python train.py --model="class-conditioned image diffusion model" --dataset="microscope photos of single blood and bone marrow cells" --train_examples=97085 --image_size=32 --horizontal_flip=true --conditioning="class" --arch="uvit" --objective="edm" --cond_dim=128 --targets=["cell type"] --num_classes=17 --cond_dropout=0.2 --norm="layernorm" --norm_position="res_post" --activation="squared_relu" --mlp_ratio=4 --head_dim=48 --fused_qkv=true --qk_norm=false --parallel_block=false --inner_norm=false --moe="top_k" --num_experts=64 --moe_every=2 --expert_mlp_ratio=1 --experts_per_token=1 --shared_expert=false --patch_size=[4, 4] --layers=8 --width=192 --positions="rope" --optimizer="adamw" --lr=0.0024 --beta1=0.9 --beta2=0.99 --eps=1e-06 --grad_clip=3.0 --steps=9800 --batch_size=256 --epochs=25.8 --lr_schedule="wsd" --decay_fraction=0.2 --final_lr_fraction=0 --warmup_steps=190 --weight_decay=0.08
Rows from block 5 of a small class-conditioned image diffusion model, named by matrix and row number. Rows with one number within an expert belong to one neuron, the router's apart. Each number is 128 + 32 x the weight over its row's rms, rounded and kept within 0 to 255. All counts start at 0. Numbers have three digits each. After the name is the row's rms in percent of the matrix's.
Before each expert's rows are labels from the 100 images, of 14848 (inputs lightly noised), where the router gives the expert most weight on average: "colour at peak" is the nearest of a few named colours to the mean colour under the peak; "top examples" is what is common among them. Only what is clearly more common there than usual is listed. The data: microscope photos of single blood and bone marrow cells. In brackets: how many of the 100, against the usual share in percent.
# router: router (model.blocks.5.mlp.router.weight, 64x192), inputs 0-95
# up: expert up (model.blocks.5.mlp.up, 64x192x192), inputs 0-95
# down: expert down (model.blocks.5.mlp.down, 64x192x192, transposed), outputs 0-95

# expert 12
colour at peak: purple (47 vs 21.5)
top examples: smear: peripheral blood (61 vs 16.2)
router.12 100:148112119173152108200087101170163126122140123147141118163119117151196058155156087147121112121173137147149175112180191156088150147093148129099140066048091142112136159159193098146124115149076104143056171097110154104136097121116180160147147156094109111130151099120125056138045125168189113089
up.0 066:168096161160112134125055107132124131133189127173093115167073105133085192171138154103114155113082087104157124142114154163124099133132151156094098159094086137111125171137177129097128112109164077176098091144117128119094183171121116159106061152147117065173118100149060192119155126107123134114
down.0 070:174100125133132172144132155150151106157144152142056110144101178092114085172048147119159173140107132198123101119054171152113124113053110163193139136092161156100080119084120064144143083151100147153091142125137161122179134131134086168183088162109125099140092158109075212167133128121145161161
up.1 084:109150163174122126157137113180105101141192190102141131181123133105095055153147174146144106098083150087155180097141103154158097113121093104179155160099169152115117135120070073074156124127156163151077124140119130080113055125160101100044121162167165191103191126096099083083117116132134120170
down.1 082:113213142079145151108080155099165116137065100102138152130160157132140170124142090056124168173207080111139157146102092129092138124107184087130157128090137129197165111104174138116121074118154090178107045138123105121083131201174141143184130104089086120156170071123150163087105173088137107193
up.2 078:120094111128104162111164071112144093151177067141061139173075112139124138170070105096179077143067139119154122130143168161164073162122119129157123113144145135105127171111167139157117173067176150128162094110186131149120123123070110083122131125115121109145099163080137214118198114137120117137
down.2 086:187147145160096153115098096133137148126127169092142092081117135103162150128120151125128118141125081130137084112091104113176078131162151114166114180100080169096150103190109089156087148163098145202122115097154119146112146117143212111099096163129141099156130131163111094170129158128162157151
up.3 119:081099159086093114127071100085106129106164105138099117123099097161115155099146064154126142142104107204132089175167106183127168120104099099152075098121155141117145107119085117108136128132176115186171094109140115190161030130155127101125121088123065114143138129159142122149111118085117116130
down.3 124:141074126133132123098159171085160157176089140138115079050091161136106119155085086069180112115099160146107106090142140120098138102179065158125113156118126092118118088104129097132102109134125167101109137129111212146109169121094147095109145134118141123095095178130149207132184095125122122196
up.4 112:078118187129124144119171113151163090111102105156098187119089136160148084129170109077152136109115100132125058159145180127122117124092078120133147129108137107103116162112096141123112168091138142131128049150112138129123130136111169150145127193140096167137146084091119140138161090128135092135
down.4 111:139050107136144116109126121136153138122108084130133117111138155121123171118045133077131140155142162163084162101135078137104150169148091122101162126134078154139159134081168200139067098124121160125120091073118115089079210169107160141120129099109114094119086143112159153131125087123116133169
up.5 147:158143197094077103135137062155134105055119173097086171129097117165137145140093127160132113088124151128133065126116133121092120128119164174126060164059098154121089069130125103116104141066140118141159139060142159115163080212132115125167071085086134124175061121139139131134131125182171131121
down.5 151:167107117139091098095123133123162121166167075155153026122152185122164092150146102060156169097148143144083132160142175117122127122157163138149142140094134113068123122103140138126119117129146152158110092113064131134103127118137127139118147139129130053116138098146127155100159145102107095194
up.6 124:121147106084158138160079118156060080135105076109081121130108115138134112085157136105128106119174078142103118123114080122112019091108095126073090143156124099101151141151145140129153095139136115149109136166074121159084132088147163127124134192125120124143113149099149115077112138132142105115
down.6 125:144093103169105195148044157141086159147131146158102054090085041173115082143128148094216143160099093100113110138123138106133151175118090104082117133134172143114089194125149125154124095144095177170119155107162082158142162143152173109130132072156170124087087174117088158125151164156122125193

# expert 47
colour at peak: white (53 vs 21.6)
top examples: smear: peripheral blood (43 vs 16.2)
router.47 100:125146117136133062158119116129091162086100113083170174149158160126143131149059128105090090125145126138160169130170069151110161151151121209116136113087114112141159167106127065066149105127145153105078166113132170076134143170156158081060114103131105162110151132187076149138132073126133146134
up.0 078:130122167122168112151172094125121118127167127128138155106116126124159096120148151133139136141045052121126140091207088147128107138117111144123158135148132142176123085179130139103108157150147122142113068123100177099131150096156107147140132124143099106155140203041085117082107137108142123125
down.0 080:133153175139105152139081061123142133127133142157100168179148215087152123167161134102170100155151109123142139092121125150110145105123115124170099121152095133088159085168153087138119130144168125162098103112086125118123146107159162145114184185092147096138111084063123147204154144120104086231
up.1 100:142093113140128175162148130143139114146184113105161159164203136126111143136069172115204132125153135187100152059142066133129116188155139172099149141100139176123111130098128107117099132161093167136137114140177124103143095102139096108147113123117123155120161184130114174108142074140132160158
down.1 092:120150101127150106165061081111176098151140179120138112191080138148092107198073104121131098131104138095131135167131137084127143107102102088145107116131131083166117088128179127115140054103142151117132120110159142157133118158169103126175150064095202134132089176098081110150056075131100106169
up.2 094:089121055058145102149160151061160185102092128173124167150133158127079143148132104156118134119128190141171136136158081102113120105084130027135133171119140086129128120144141180146157194155085157151144108149160123150043140088175123097130153117080181115186113163138146135116132112122119103079
down.2 098:112143124132140107119125131135153133144122098115092071102224084145159108164127126153147126117050121128130174154176148135147107133129092106165178143065077139171137145086131187093124055116079124135145146073103138104084107171095187111125139131154084175084152133139137160168116172114132136129
up.3 119:097128159165100148132080122123139140207072158134142084200104097131110145147168124107123136133118113166160130098117107139166151167106119151107128099172104128087081121141104144126147171115119163142113068105133090188173082113146120131062150160082088152116057207140143217190138166138092133092
down.3 116:102142085115089086130073110145103128129155138061102148167143167152172158114088128114068116128164132106090142071152127145097116108139093110155100132154100159145095093148133088133127154109149118112127155134091124120177103082158083071104136111124125166131107138147100138162154141074152104151
up.4 079:098124127065135102200124172113054082082173144149151183138160085157073138189064139133086109148122151118111179138113134099125124131152105126133118126135125170162142121116118112198156102122152122104115145090091177118113041105113128161117123167104128119133119116090150078129123132134134072091
down.4 077:123161183136119101095155106176125128157108150145063147137095107120111125134116141142135149116072131128134199139118154141088154138096091170158148134099106110135134133123074133173147148148152189120065077143131124117107125128105147107138160194152091117109159212141127146098146050125147105145
up.5 085:187067141085095176100124114149069138122110142126071120112156129093159153148168118085106168113114199098129129170187131093052118074175152131162171145131154122120143113074193121131106153162145108108117141106153098140133069149084126165167128151109119112067117210099119146094135148120099099132
down.5 085:106132091102167118110134153085186156153102105054108149163078193079144120123104115149192136167168124154131066070136106080164171088117061092149095112099100075111133137096139138105108152120107101110160151097084165093137115173202175138126104147095130093094128123126118186107091132097185135165
up.6 081:131171084118161150130113083135156072149229193139147095121158204125144123086104091098114132090177144060079141177107120115098171198110121128119078126086169110164109126127127115142102127152114101208130122116109121111147160100099123173139097158114097196188150100160137118135104123139190160150
down.6 095:146102085065111088082136143128139148122155083162110134060140097067192182213189115123092146162101151108189110101118154186177112136133158098124139149140174131107135162108135117111129145114097153061099109128128131126078091147165158110127202106139153124110111133170188164108154150088139060128

# expert 19
colour at peak: pink (93 vs 24.2)
top examples: smear: peripheral blood (100 vs 16.2)
router.19 093:095134102110136096144102136144131132107115096142090187154122146126086118102145122183126126152086090110102150190143152114192090158115071132128102090111095136100083133138076125105188191138174092097137157127176080121130132090153123129073123147127126111174117092105067141113124164119118185053
up.0 077:195144205114137135166157137169122178219101134181139120149153128108128154119141120097160123113091068090117138122114115152073139115157134161110153143119177125124134102140143085133154085052173115106171074179097044124140172112120167083144081154149074158124095174156141184109071093107124128081
down.0 081:157092115095092143168122161126155168115124114100132113110164093097167156138131116139101111138097110159130095061134100128096092087100154133152106154175120110119130105099112089113125097107092121121127171123147201130109110112107109113141205099138120116046160120119028141146139149123157183116
up.1 095:163115068118156117100112129132090081210168168122141128147155147121094110102127116167170168185095150142134125090131144125090140095105137119106196124093151133146138128141123067143112093112124090121177183140121146134165128147151125168182119159151129138098140169115160109168145099170120049122
down.1 090:105088186122171104166130120165130144140119108101083072152166149157135138142131120143143183076152145157108192074067077109137123083112132144075103142151143080141121153068131106103144111162140077117096105139127175135135100078119152173080099099110128115106128113163107107126098120121181154113
up.2 091:125151126107112090110107155145104096058085117109114143157132105128236146127156117120088110069180156163161190103179104167125151147129151171143140151149089175131141120145143118165109145130171095173134095119102113184160110119132077126098133056151164119159106131108106105121141128143117156136
down.2 093:166136111117138131140097121114147150158147139113162134083118103127150136177085063176159124117052104149142155138099087104142064098151121177139172170175195150124101103117163161135128144138127139148148182112108192101091125090137195098164107136144178135155139109091163122140093146155135155114
up.3 117:130174179142108205135152131128164120127086108193051139118105140101160135147119056077139151135118131116124141140097144091121136122176161123116132095122117092149110135098113107100120183148130142131161111133128084146098135153082154120131134158108154165105116148133121133143136111089074136155
down.3 112:143095194110162155186111124153084121125154081096161113171136040140103156184140178066084161097068131112160209151141067129171101120146109120155092150174155154148127124138102094097172142088156150132059083087184125131150083155152144166112159161092091122080153090127084169122134171113161156131
up.4 109:179115159118100163098188146118144147063093102119186116041140139092100110191151150110112137119119148082087135124100150162097144199135115159123090132153099105158110173103087107173083123156152099148150078154193114109131066164135119113172147112121136118162071129148122053143204124159164150140
down.4 104:127080138123134100202136137065079146178120128118143106137122125098145155077127137073110106145174105185098125165177148090136114142156146117122105200196150173161149165102122093121124158125185121099080125104131108149092154102157113135093164109095117083091136126125096221154129144149146127106
up.5 101:154128095172106074119113095104136079107104125153088129110104168121105132153079145154130093098150175159145188186173130157180128165144119112120108119103140121146177116107139120147181094148146151148141124100132146124141165094158111110127193140132168118169092150118059125096168188129133123135
down.5 103:119104114107140108153122118124125136131118153119187140118169089146122107156060102137088117066162162103098072129111126116127103114152130137108115147194190105170092098083167145135118098113156120097106153130136165122145092201081153093162083099098125128137082094117149139129197128200144140141
up.6 088:122133186170113128180122113180111149132143141072168120114115138155143191081150178123126196178122127128149106089083120111099107167114133131138139121123109157104105063112135129087117050159131090164226073165175093059146132068172147147136172132140147121106159096172103055151122110158149134154
down.6 094:177098103142115077118139110112166183157162155086097152107124133145134164109142070129082161126108134144138151173111085146140050174164146130156107159132146149080134194127131093122096119166123088145117156119085181105100097108080102155147153150093165145135143145088074153139174128142173170032

# expert 16
colour at peak: pink (55 vs 24.2)
top examples: smear: peripheral blood (91 vs 16.2); cell type: lymphocyte (39 vs 15.2)
router.16 093:191083147086132092168042140130158125124196132121152156127162102158145139202144155090133162140160137158101145108151176092113186169145120098132175161092122147121114111155123119131155149121165127105121118152142140159118151137168122145104140136129094174097142152061133098162111066099124175140
up.0 083:113150111137141128105090106204167174136097165142082116066107125104160175134221121204080100134115117117141153163090148102120202107140108136116035106154110083150136118099086166112175070098160140125098159157154152155111122176124144128153062174133169129137085156116125172075109195114122172143
down.0 085:104131138117116109151045119162185113119161147109142125142197101119131099134130176154150097166107178159137140126187115123111089131111086121112120192103146189141157141139118132060164037134152082089123126093112082148133152106154198144128148050189147135108165096147091095144140165135107127101
up.1 086:104121093106184182173138110157162074101141142079151158120117144135154172117101100114139175165131141186164092158118112062068155134149083062209120127074156130110077088120082147132118135108142180114137156121120147148072143082137172153084163127134174108150136144106129160036133131114146085179
down.1 080:129130095068126111126159144154153126069152150094050128075120090114089140126101116103087109092115112121135108146128092149133130101101092120135119138109138121113172120114138080120100127161143127129118131101085164112122141146133107129177157102163123135168093071153117115131106173129194057145
up.2 084:153139150119085115149108112121077099066105185099152083121077109153122140134138118096169107145059106128119149186115140166105085154154144118109149151104145072133117181140092162148137135075151169115100077174132150186150178096175135111134081152098106135140098090101141110062128139134127029083
down.2 087:131101116145101118140156119125160078086192129109103106142108042171120070120150130196106099143076124103095101193166152168099192157079118104122123121153081131144139132133074119103177122119146127163153156116132139136139126180128150155116141097122082141144091121166131178159143138120108141120
up.3 111:116108108187133102078064089144088054154047064161099123148150152134133113145156113146142147152170118155099161160120098092164070150157123141093205081132113173138130084140092167178097075132131186179146145105094117137109108139118155079113127175109097126143147110109126061156150119085124146151
down.3 115:096115127130132106158104135079140172140178166110166142097124113116125165158152112088169070111080142161132079137134160110147119156126103130150136185129149106142128099065066152149134144176137095040122094118156149152156097080118176089126194084105184173131074187148137130134123138053156152145
up.4 116:150120113120178139123114143129110151137047117084121114195077163127142118151124067119067124088127111073093104099171120116081166118079140167123115117146115088104118095109112099075118145124164131101090117125096147129101102107093138142130146111152194133151089092150138145085140150109081130144
down.4 121:172146150095119079151147132148166120106160135141151084120145117094193160141123120132154154130074141094123133203122134107119160144182116107112139128141159183153160137100117165094135123142119124139141074126087119166085121114118128101112125105134196121154223135188146110113141170138124123082
up.5 096:087143132164137121105146142142130099081093106135099150194147139135103144169112145138123115135178121147121125186239118074104107175120145122139074104134124169147144117111095122109133141148142133132122168140152122117140121073155050097124144162145168093144150174140135102087142155140116109131
down.5 096:112129152073139071139163095084172113118195133109165151133117116181106182142097161117131135096094150161089089141094112137170140107086063117119091138175089069129090105094151162102135095162090148139129112147095115117109141129124154133162113107147153163116165138182150155128154134097157093088
up.6 084:163176144160141156167173083129145090146161128140111125078129169163109063132130104124103104112107121151091106107168113137117119046152141081098133158108106130146129155155160110160134163160173122127167111094166116079086094121161156176134152110166152102144123141140184109133126154067117077161
down.6 083:149140101041127109124097134117155121107168160134170141086116182121158174109177084108125162164151121102077152137083151143152122155142149131162178157116163200163145082101092166075083107143114069175179116113130112089146057136129076113153116121155140115107133102126115112160140170127097080124

# expert 9
colour at peak: purple (66 vs 21.5)
top examples: cell type: artefact (36 vs 9.8)
router.9 095:151139128134160132160077123146127100126171108107155140172105151142102149102161127085080079114115113122106148117084144153128119170146140173137122080056165098176111151115120172095107186190095081062114118122171119029109139171135133151096138148120132134138116123074144104145084094119131155136
up.0 073:174152162110158056109138169050113158087180134107160117195133160154115154169085171153082134148094107097115111133090113148155099176149144131128119139121074155187117118149163150045121114143115148148125144172108117132136096111120125135174099171136101117109123090172072152156131150151143132134
down.0 072:196116146151165122148110187167146161144150188177103134128156113141116109158072199112147141153077103115123112125135115143147133130151196113133145102094115088106164171173148131159158126116131122135165099118115133036121157157159124055125104098144109114144136130163109173099144154067102157121
up.1 098:187130082088164112049144142179118136122112117105166119166131148147056108098141122138122160155093142132084138142141141124111135155121113128087145090101153146163113129204101133089144149146106135122143159122108060107119131128124132104079141117157112207171141113084106101094089069149123057115
down.1 104:129126144135115116147081165064167078110127149145133112112175125101157118114097185143168151098151127123105133108109074074161146158144146092092157122134148077056230111139171139134145112143226110121080078177083143116073127127182081073115152107162156141096107107118136148108137152131092152125
up.2 069:145148119061154171152078214151147154093159119147070127108152098131098070111179173065158084116117151104134050063059159126102135106149095119082105150115118106132113127117123105104162081127122120090140118101117127120082066170124091156101073158150175095150104172149103141167113174106196103077
down.2 079:162122107126130117151148071110154170127058152155131104150083153110127150081103127118135148160120090114158173125145096154139148121097153082159128140155148124103159180065116128163098117183157179067098101098079171162113111106121135107137103101149177133095137040089156106131134135143128070216
up.3 118:134141126143187147068138130135126143153092108148136112103099211079040078155166132077194096162174129116119157080139166134102168106079114155114132106107125054099130125117147117103155176120128107161150106119103108072128158164115127133161089140076135169153192064094108097120074090096116125172
down.3 128:131103127074097065125075170072153124140117137184128168110186092120172109099081129199102189143136144146125092167104056062143173171154064126138110152147142118151223177126190195152120134109123199108096094113125128127124099137147123101092167090164150141087119088146093085141144140122165178140
up.4 117:122138139133131111092135129106120133148089100096181124106037123082112134095126140094129179154144178199150182128099105135171111205131186153104116135107079146125109165141174087075125128156126102180125135102162118176125188150096158116134112090111108144120150107128161129133096200125098180156
down.4 116:127120127095127126133127120079146135122123148169115133124140168091122114121145063143171106164058157106112105041126140138075116142102125147168124138134118069080163104129082226132097252134119102098105110129123132154133119147124173067122141129126111152123172097127138208153128158106121129082
up.5 095:098172109099164122122089075157122125131136119159072147092117120136129141143094146161091125167135100116130102128190060059120136090085090146136133134138165152077139178155201078147065129114114082223138120133122110168052071081076156147094162122128132119129141096091173121128078107129151147124
down.5 093:185102183108098064138158143135124135091091142135116107124144179158107090096120149116112155100140129154134082116093075115137130158186071141122032148194191130102209144131178203105089078161169151127083073096132024137180120174153143093040087153152092162119080154125114123120130171131151149127
up.6 113:093148160102130042161106207120171124207130112118124151156142154142146112158082140099141128102124177102142077133032106168138154146123151116085138114094093100138102176107074155107129151160130168100121121157086094101145142110110121146101145132119141150082139071099148148113132097160138148118
down.6 113:116128118129107102125161087073130099189172157135124131144165045065116059146149173092129160158166137133089096191114195117095119101120110109128084202149153125101188080130154063125119155141162143087133126113169151133140179187111171112127073168169119181121117165116152150145137201159141115141

# expert 25
colour at peak: pink (98 vs 24.2)
top examples: smear: peripheral blood (99 vs 16.2)
router.25 154:125165133069073145055083178155148109088137120158129121105121070097110073075104143151126087125126093158116146169132094099174121134131111157036144125133108116061145156215152104162162154071104166134166180083131156111171189179132156137078184125160118166094106106185074161102156135144134145106
up.0 104:142113146158151090094155144152171127099117121103111183134120126130137095140103079138070135146162138121151136122093153129103091128135135149130143125125104116094141149129113167122141079123060159201111146124093125112151039089170071174176133141141136094162115084075080167156088096163088123149
down.0 117:073131082090075113120098134180123149122144170151142112091169116138090222174144175090094138099141146136066143119104142089179130187177166082158118197091116062192069140118109116155172187138126100096131087101158162103168067093094150123124121147055163073140118133106123208164166136087160120163
up.1 148:154136067170184156104105117076075139112109149121116122093169160121089121149120171119100143153140150147121113103127174147145075186119143140158099133114082059121181066158119147101125163155168106104152146126187136127160188154091151140121180128126061146120084092092135109139172205112155141110
down.1 147:152157132117085160130115134167146158126163122190165133113117135076137115119086082089148145144153092146084137104156191122071148135135118134178098090152120104107156151138172146132117133075147066136136049089119145125179097120111192076103162075128142073129168145137139214170146111152132136145
up.2 064:140108127136110140115065159120138114099176058163149125200136088099130103135124198112123116107116131108111072124081124066118103164122164122141126126077153126111103140125143091177114130134094157078132186220149125115116111067152108145164120155151114143115143090104142087120086138144180082154
down.2 072:150166099145089145176109095180118154175059138079097088133137139096166106175113124135131148130178062154082162125129106150112149140144124141122052151047119140165165134191121123132148135084126092163133109049109145108151104079101160093122109140102111155081097082191153127114176138163086170129
up.3 079:121164094098132142148107147088153156132166161112157126094121117168167090153147105140157152108186102133182133098145125087150172165105128195126183167168109114117079198127114153146154175141171099089119136075070134100167089127134122153149068086148167140124185112162142117105136141167188124140
down.3 077:149146151072126133155115110139098080101086087135113093170193081150112166118079102099153157095106109114133051137110189136102114136147183160082193059105173132142116118137127134178199116147125155101110115068094120153110090183123130139194134196080102126108118114117154142036107143132163102100
up.4 156:089139092175084099022055167149126152134126122172132142073144133136117134089160137134128104176101144166115127161148161164086088162182150136136089122139100099149155104140098121108164150082108115115117160164183139158129130107126135077137116103127124080104125126111129155109161168111107132119
down.4 159:147161157113141145090148143072121100113125096163111136082095145131120123120129170150225113124082078137121178163136157124113129140131086097113126159141161126099137126120151175144070163108120111116130167124140115145162126122141130134117128206027082115179117132111162166202122182137189124107
up.5 078:121105153106107120185158203169130156117112123150113134176090155123124168183089145121079123122101148145072098180142103168120116122132079108173134194128196188135148132094096118111122106102111106139070156136149115117098063117109176081107114158115079095120120073171118154107094148119097043172
down.5 079:132148129169092104094109121169120128111136070198093093147112093140079122138156098101093161180160124132150133120177105111107140119121134078141152177124127126149063161111105154156111113104108105146100091123155131125112151112068115070077122056114139093141145107069083076185164124194177158126
up.6 089:168146087141141051121083143144109172065150137110145102149170136172141169111133123103147105146121136121158155121128103157153080117140107166141147096135143100102105177103085134181107118145094121127122129121153129095129142156101133118127134163118091126133101051103096173081162137082132114115
down.6 089:097119135137173192088084104144128146077119137141113081104132163128073156163108138126084113135055170153133145178166157158108151118136193152133136161147128108178159085097159200121133104125163106182132092058145134128162146086110122109126122118096070127118193114142165172163179117144094101217

# expert 28
colour at peak: pink (88 vs 24.2)
top examples: smear: peripheral blood (92 vs 16.2)
router.28 092:192122142165080070179106151144125081122142093123128182150135128185136153164171150133124098089140074134106145110132121156131108141112128139168132099103101142159105124103155163119139100216157158118105176111160147075134108133127147160154148144137073157178133132154160153102069000101101188115
up.0 114:130132054129101177075082182134106158058139113112118164097172127143130148141092087113088121104127112115105090109087039138144156127136111154149126073142131106057138113138157123113134162110103115073100128136116092109111114091093136117146126148144114076151156087128137114141098102118125069122
down.0 113:139131132161145168144108116116122132141067114092084198079150086069065090119152100162121188135045166115173154149120125139047126125118039101106031144116140123142102165115135165163142071083106148114135140134077106124112125098110168149101147139154111116124065182115127098085157151122131084136
up.1 136:103127120175132085124098121090087148079080117145146165159073130097090124125084098107099116121201099140176185149100069084166121099097123152154142158146093154078162074141156146135121106092163134164107153140107112170133150109121161130127109102097111148149164090141111125128103093124121143117
down.1 148:154148085139176060143133125227100117114069141092084140130088152159107142106107098179158184165035183126153115066144141123099123105140164090091129116119096146160143134100126120075136126134081148203094162109135083139098113089081134109116148116158154122121130162133160137099116093169166137100
up.2 079:130151095175108054158111098106108102081098145132169099144103105147109065119158169107165116151129137185175149109115140116174125118111175151126132115129139149149083098095132131122124104132132125139145159166140136131076161154179073142111130050087121139173085113091136164142080167092182127156
down.2 085:088120162145131126130179184188077120168129048104136170084143104137090116165101112114080212134167132156133149098156135098155145106078147149181168141090062124119062156152102111115179166206111144131106117128126152132108141138087140121169122089139129117139181148084122088153158133133121118124
up.3 082:089078203100121053168144179092169098146101116184127148097101141139142096122095103105119146145103161072130137137095138146102119153175121088130184154089149162126124086143099089113130105068101171131181154119122150136184128140132073136095148120086134037131061165149176174136144156068142097084
down.3 079:143108112139118163111098157113138121135122151100119139062132187136167125123107066168139150177139134119111116128133180090069140097125138158123129184095138103105097111098165130112148081110097124135154127147125060111119150118145175085187122146118172168142217129065107136076097096129210120110
up.4 139:129147075111131147134167151172142139108113131143177149024171165120146151123128093135131094133123105101147098102098106089117134046109125163149158142112147094076183128087191160121158133198148090122106157140104071106190121133116146143127110158151049097161122169091102125090112103122147153131
down.4 137:142179118128144133157119153088120116089087199119105123197138102133153091154130145170070136171134140112134102051130105133089159126141162115134141157166119135129204073106124142150128077100137088101155106144115158140100039139083118120154153207192122120138059160121155176108151158103123101183
up.5 114:065198138136116087171120095117122159128174125157094134183150058108169149144163112140129112119144148133155138181101125143150119120162225140178153151148112071137126080116135172126142139130169111083124173127081107148084120131154151126120094141125142147173135133107141144064147073116079132162
down.5 107:133144075137129101119079136173144150065119127105119184113089218140185130107057106193065146162139164128147170105119079068141111092163118147103136078143118111184115140140154121148162154104082117131137134072134119088116161141137099126154143110177132126138059176116135094141074102164205143108
up.6 071:138123177132109105155149174129117112107129133104076083126119110142091094137131142159094098133134152099143133123073159108144082092094109148162135163147133151133075222167183097100130139156115108126197179053145131166103220185152167132105161107099053206153144135167155190166107135078123116090
down.6 074:118131147158192165137116200171149114180127095179121161093170164185176134144111152125112139130122137140097110156087053141153182074153134099070111153147142136056205140136121134110145161078136143129164131169127132076190116091090146118107081113079098101104169122134074118105120145146181174144

# expert 23
colour at peak: pink (50 vs 24.2)
top examples: cell type: artefact (37 vs 9.8); cell type: erythroblast (36 vs 14.3)
router.23 090:147127093127120142174088087161124111117127148131126187121121170155145084138118160098088117150170162131144156139141136149140158160070129131196111124117102158169107118146123158118127173202118124118169141073131094088103113135160147080178141163108225103124093173081134158103091120126059096060
up.0 093:072109102134123166067103102125169171130132175174110177144114083140109121098119152083138130110112113190172083119170057133136095097153120146172083145096109065104132188112137111173138075176114085123118107110097074134108170163114154110105100139118128117143136202088106136119111085138106126103
down.0 090:173127180142143124184167117143095160166139070126148134058110154157124186125168188157150156129148152086161085124088110095115114101133106137097094172177202135143143092103135122100110136114144156183142157199143190116103091103119106094192192092147112088090078090146101138109135068101162120173
up.1 106:171162131133099132167147121153130103069121097143131150148177139111113171075110193081144171097158068150175083112132091109104170096094124098143100207129179193137167166095132129144109115086168155163097147099119082111154057118177132103072150090144149143130129105115113129120069102156122128140
down.1 103:164116128129097141108142153162123199130100153099120160116162138140099193100136158105166111149095110133181088116088103109149163072126140137144137227166123110149180092123116102126141129135131085152077129174147064109159114157128125106086093106147097124160072071091163124162149110163198071117
up.2 074:166179147179123096136129149124153159153123029158116059207154150091134097121166111142130145119126160111126094093113132097110124097116172146112135147126109108165083087140191075156150098089103180171122129101143133124168071130155122075133145140136131147142155101073122141094160128183122144088
down.2 086:168153149128096104116187177095029124121185164102106166083132115117160147143107146103055182149133100165053051086116139162130115109078122093117111136124147093125113157101135110108133147146105124117142103245142144136114147146157161115168102155139151151105157162120164138142102129114137097162
up.3 131:124151143173143089122114117115093121114132092098109167079160158112105085115167159160196158146140106168124195156144099118156139128146087115118091118058123112107137219153103101132173078142162156127153143068061132090120184138150137158125124114123159129181224062096152154089135141133153139149
down.3 125:102044120114129148125162088141115137112107173107126154131128132140093138137095081084106072182095120136114131081150157123119124180073139146112187156140181162174178152118140168100126111113107111138151066226110107088146085099143129124091132084089088091088071102142136134154147097189174129157
up.4 091:090106073144140082060105128126068137058093114178130159139093172134131152107122098157099114126160079112150115110057075152162100178150129099109085105156117150164119191136128111147141122116156135153146077120094127134135086109137151173107128031148186165127099143121126137150118124091082136131
down.4 089:127143091117130149133165117114099124155146151128178119105111140182124151123128033085100155166096153160149187135125123102088151069156099151140133119173149186128221164135088079090079156131137161147140064189125175115125125099080107164183122117165134105123097126093067085059152108116212086066
up.5 123:143157159124128154138015125121148137144131157098160146103116151147162094161156126144081183160125120119103113088103120155139094155101100157090124148084147148127134096110130191132094172178140147140146160111159099100138091144134124159093177135174161165101119152142103124099111077187138053164
down.5 114:150163137116120106082128117135141093108138143132147114072121075118082141127146096142165108186055151163121079196115125147136124150163110096073190153117165137122101089063078098123098100118105145125124185177157120163127151110168153121159066136140085104189149179146126165111126120085145110124
up.6 086:133149145133141037126142107096148103109113112136061087084095125164103080127150151197085149076139137080089121081154090148043150107077140173097153145129068116166095125140132128168163171156120164119114141082102166132146103110170139032171126088220121101104125140122166130142133115167114137143
down.6 088:122106135200127127169190133073127138092127155126159111145128146193067132109139126134134105129151088122163128104120077128113192148180091129138129099190122089143084106094103143138134098180171137127178137105178128131153080084119112113143070158146135114123117111198096110095091210114120137083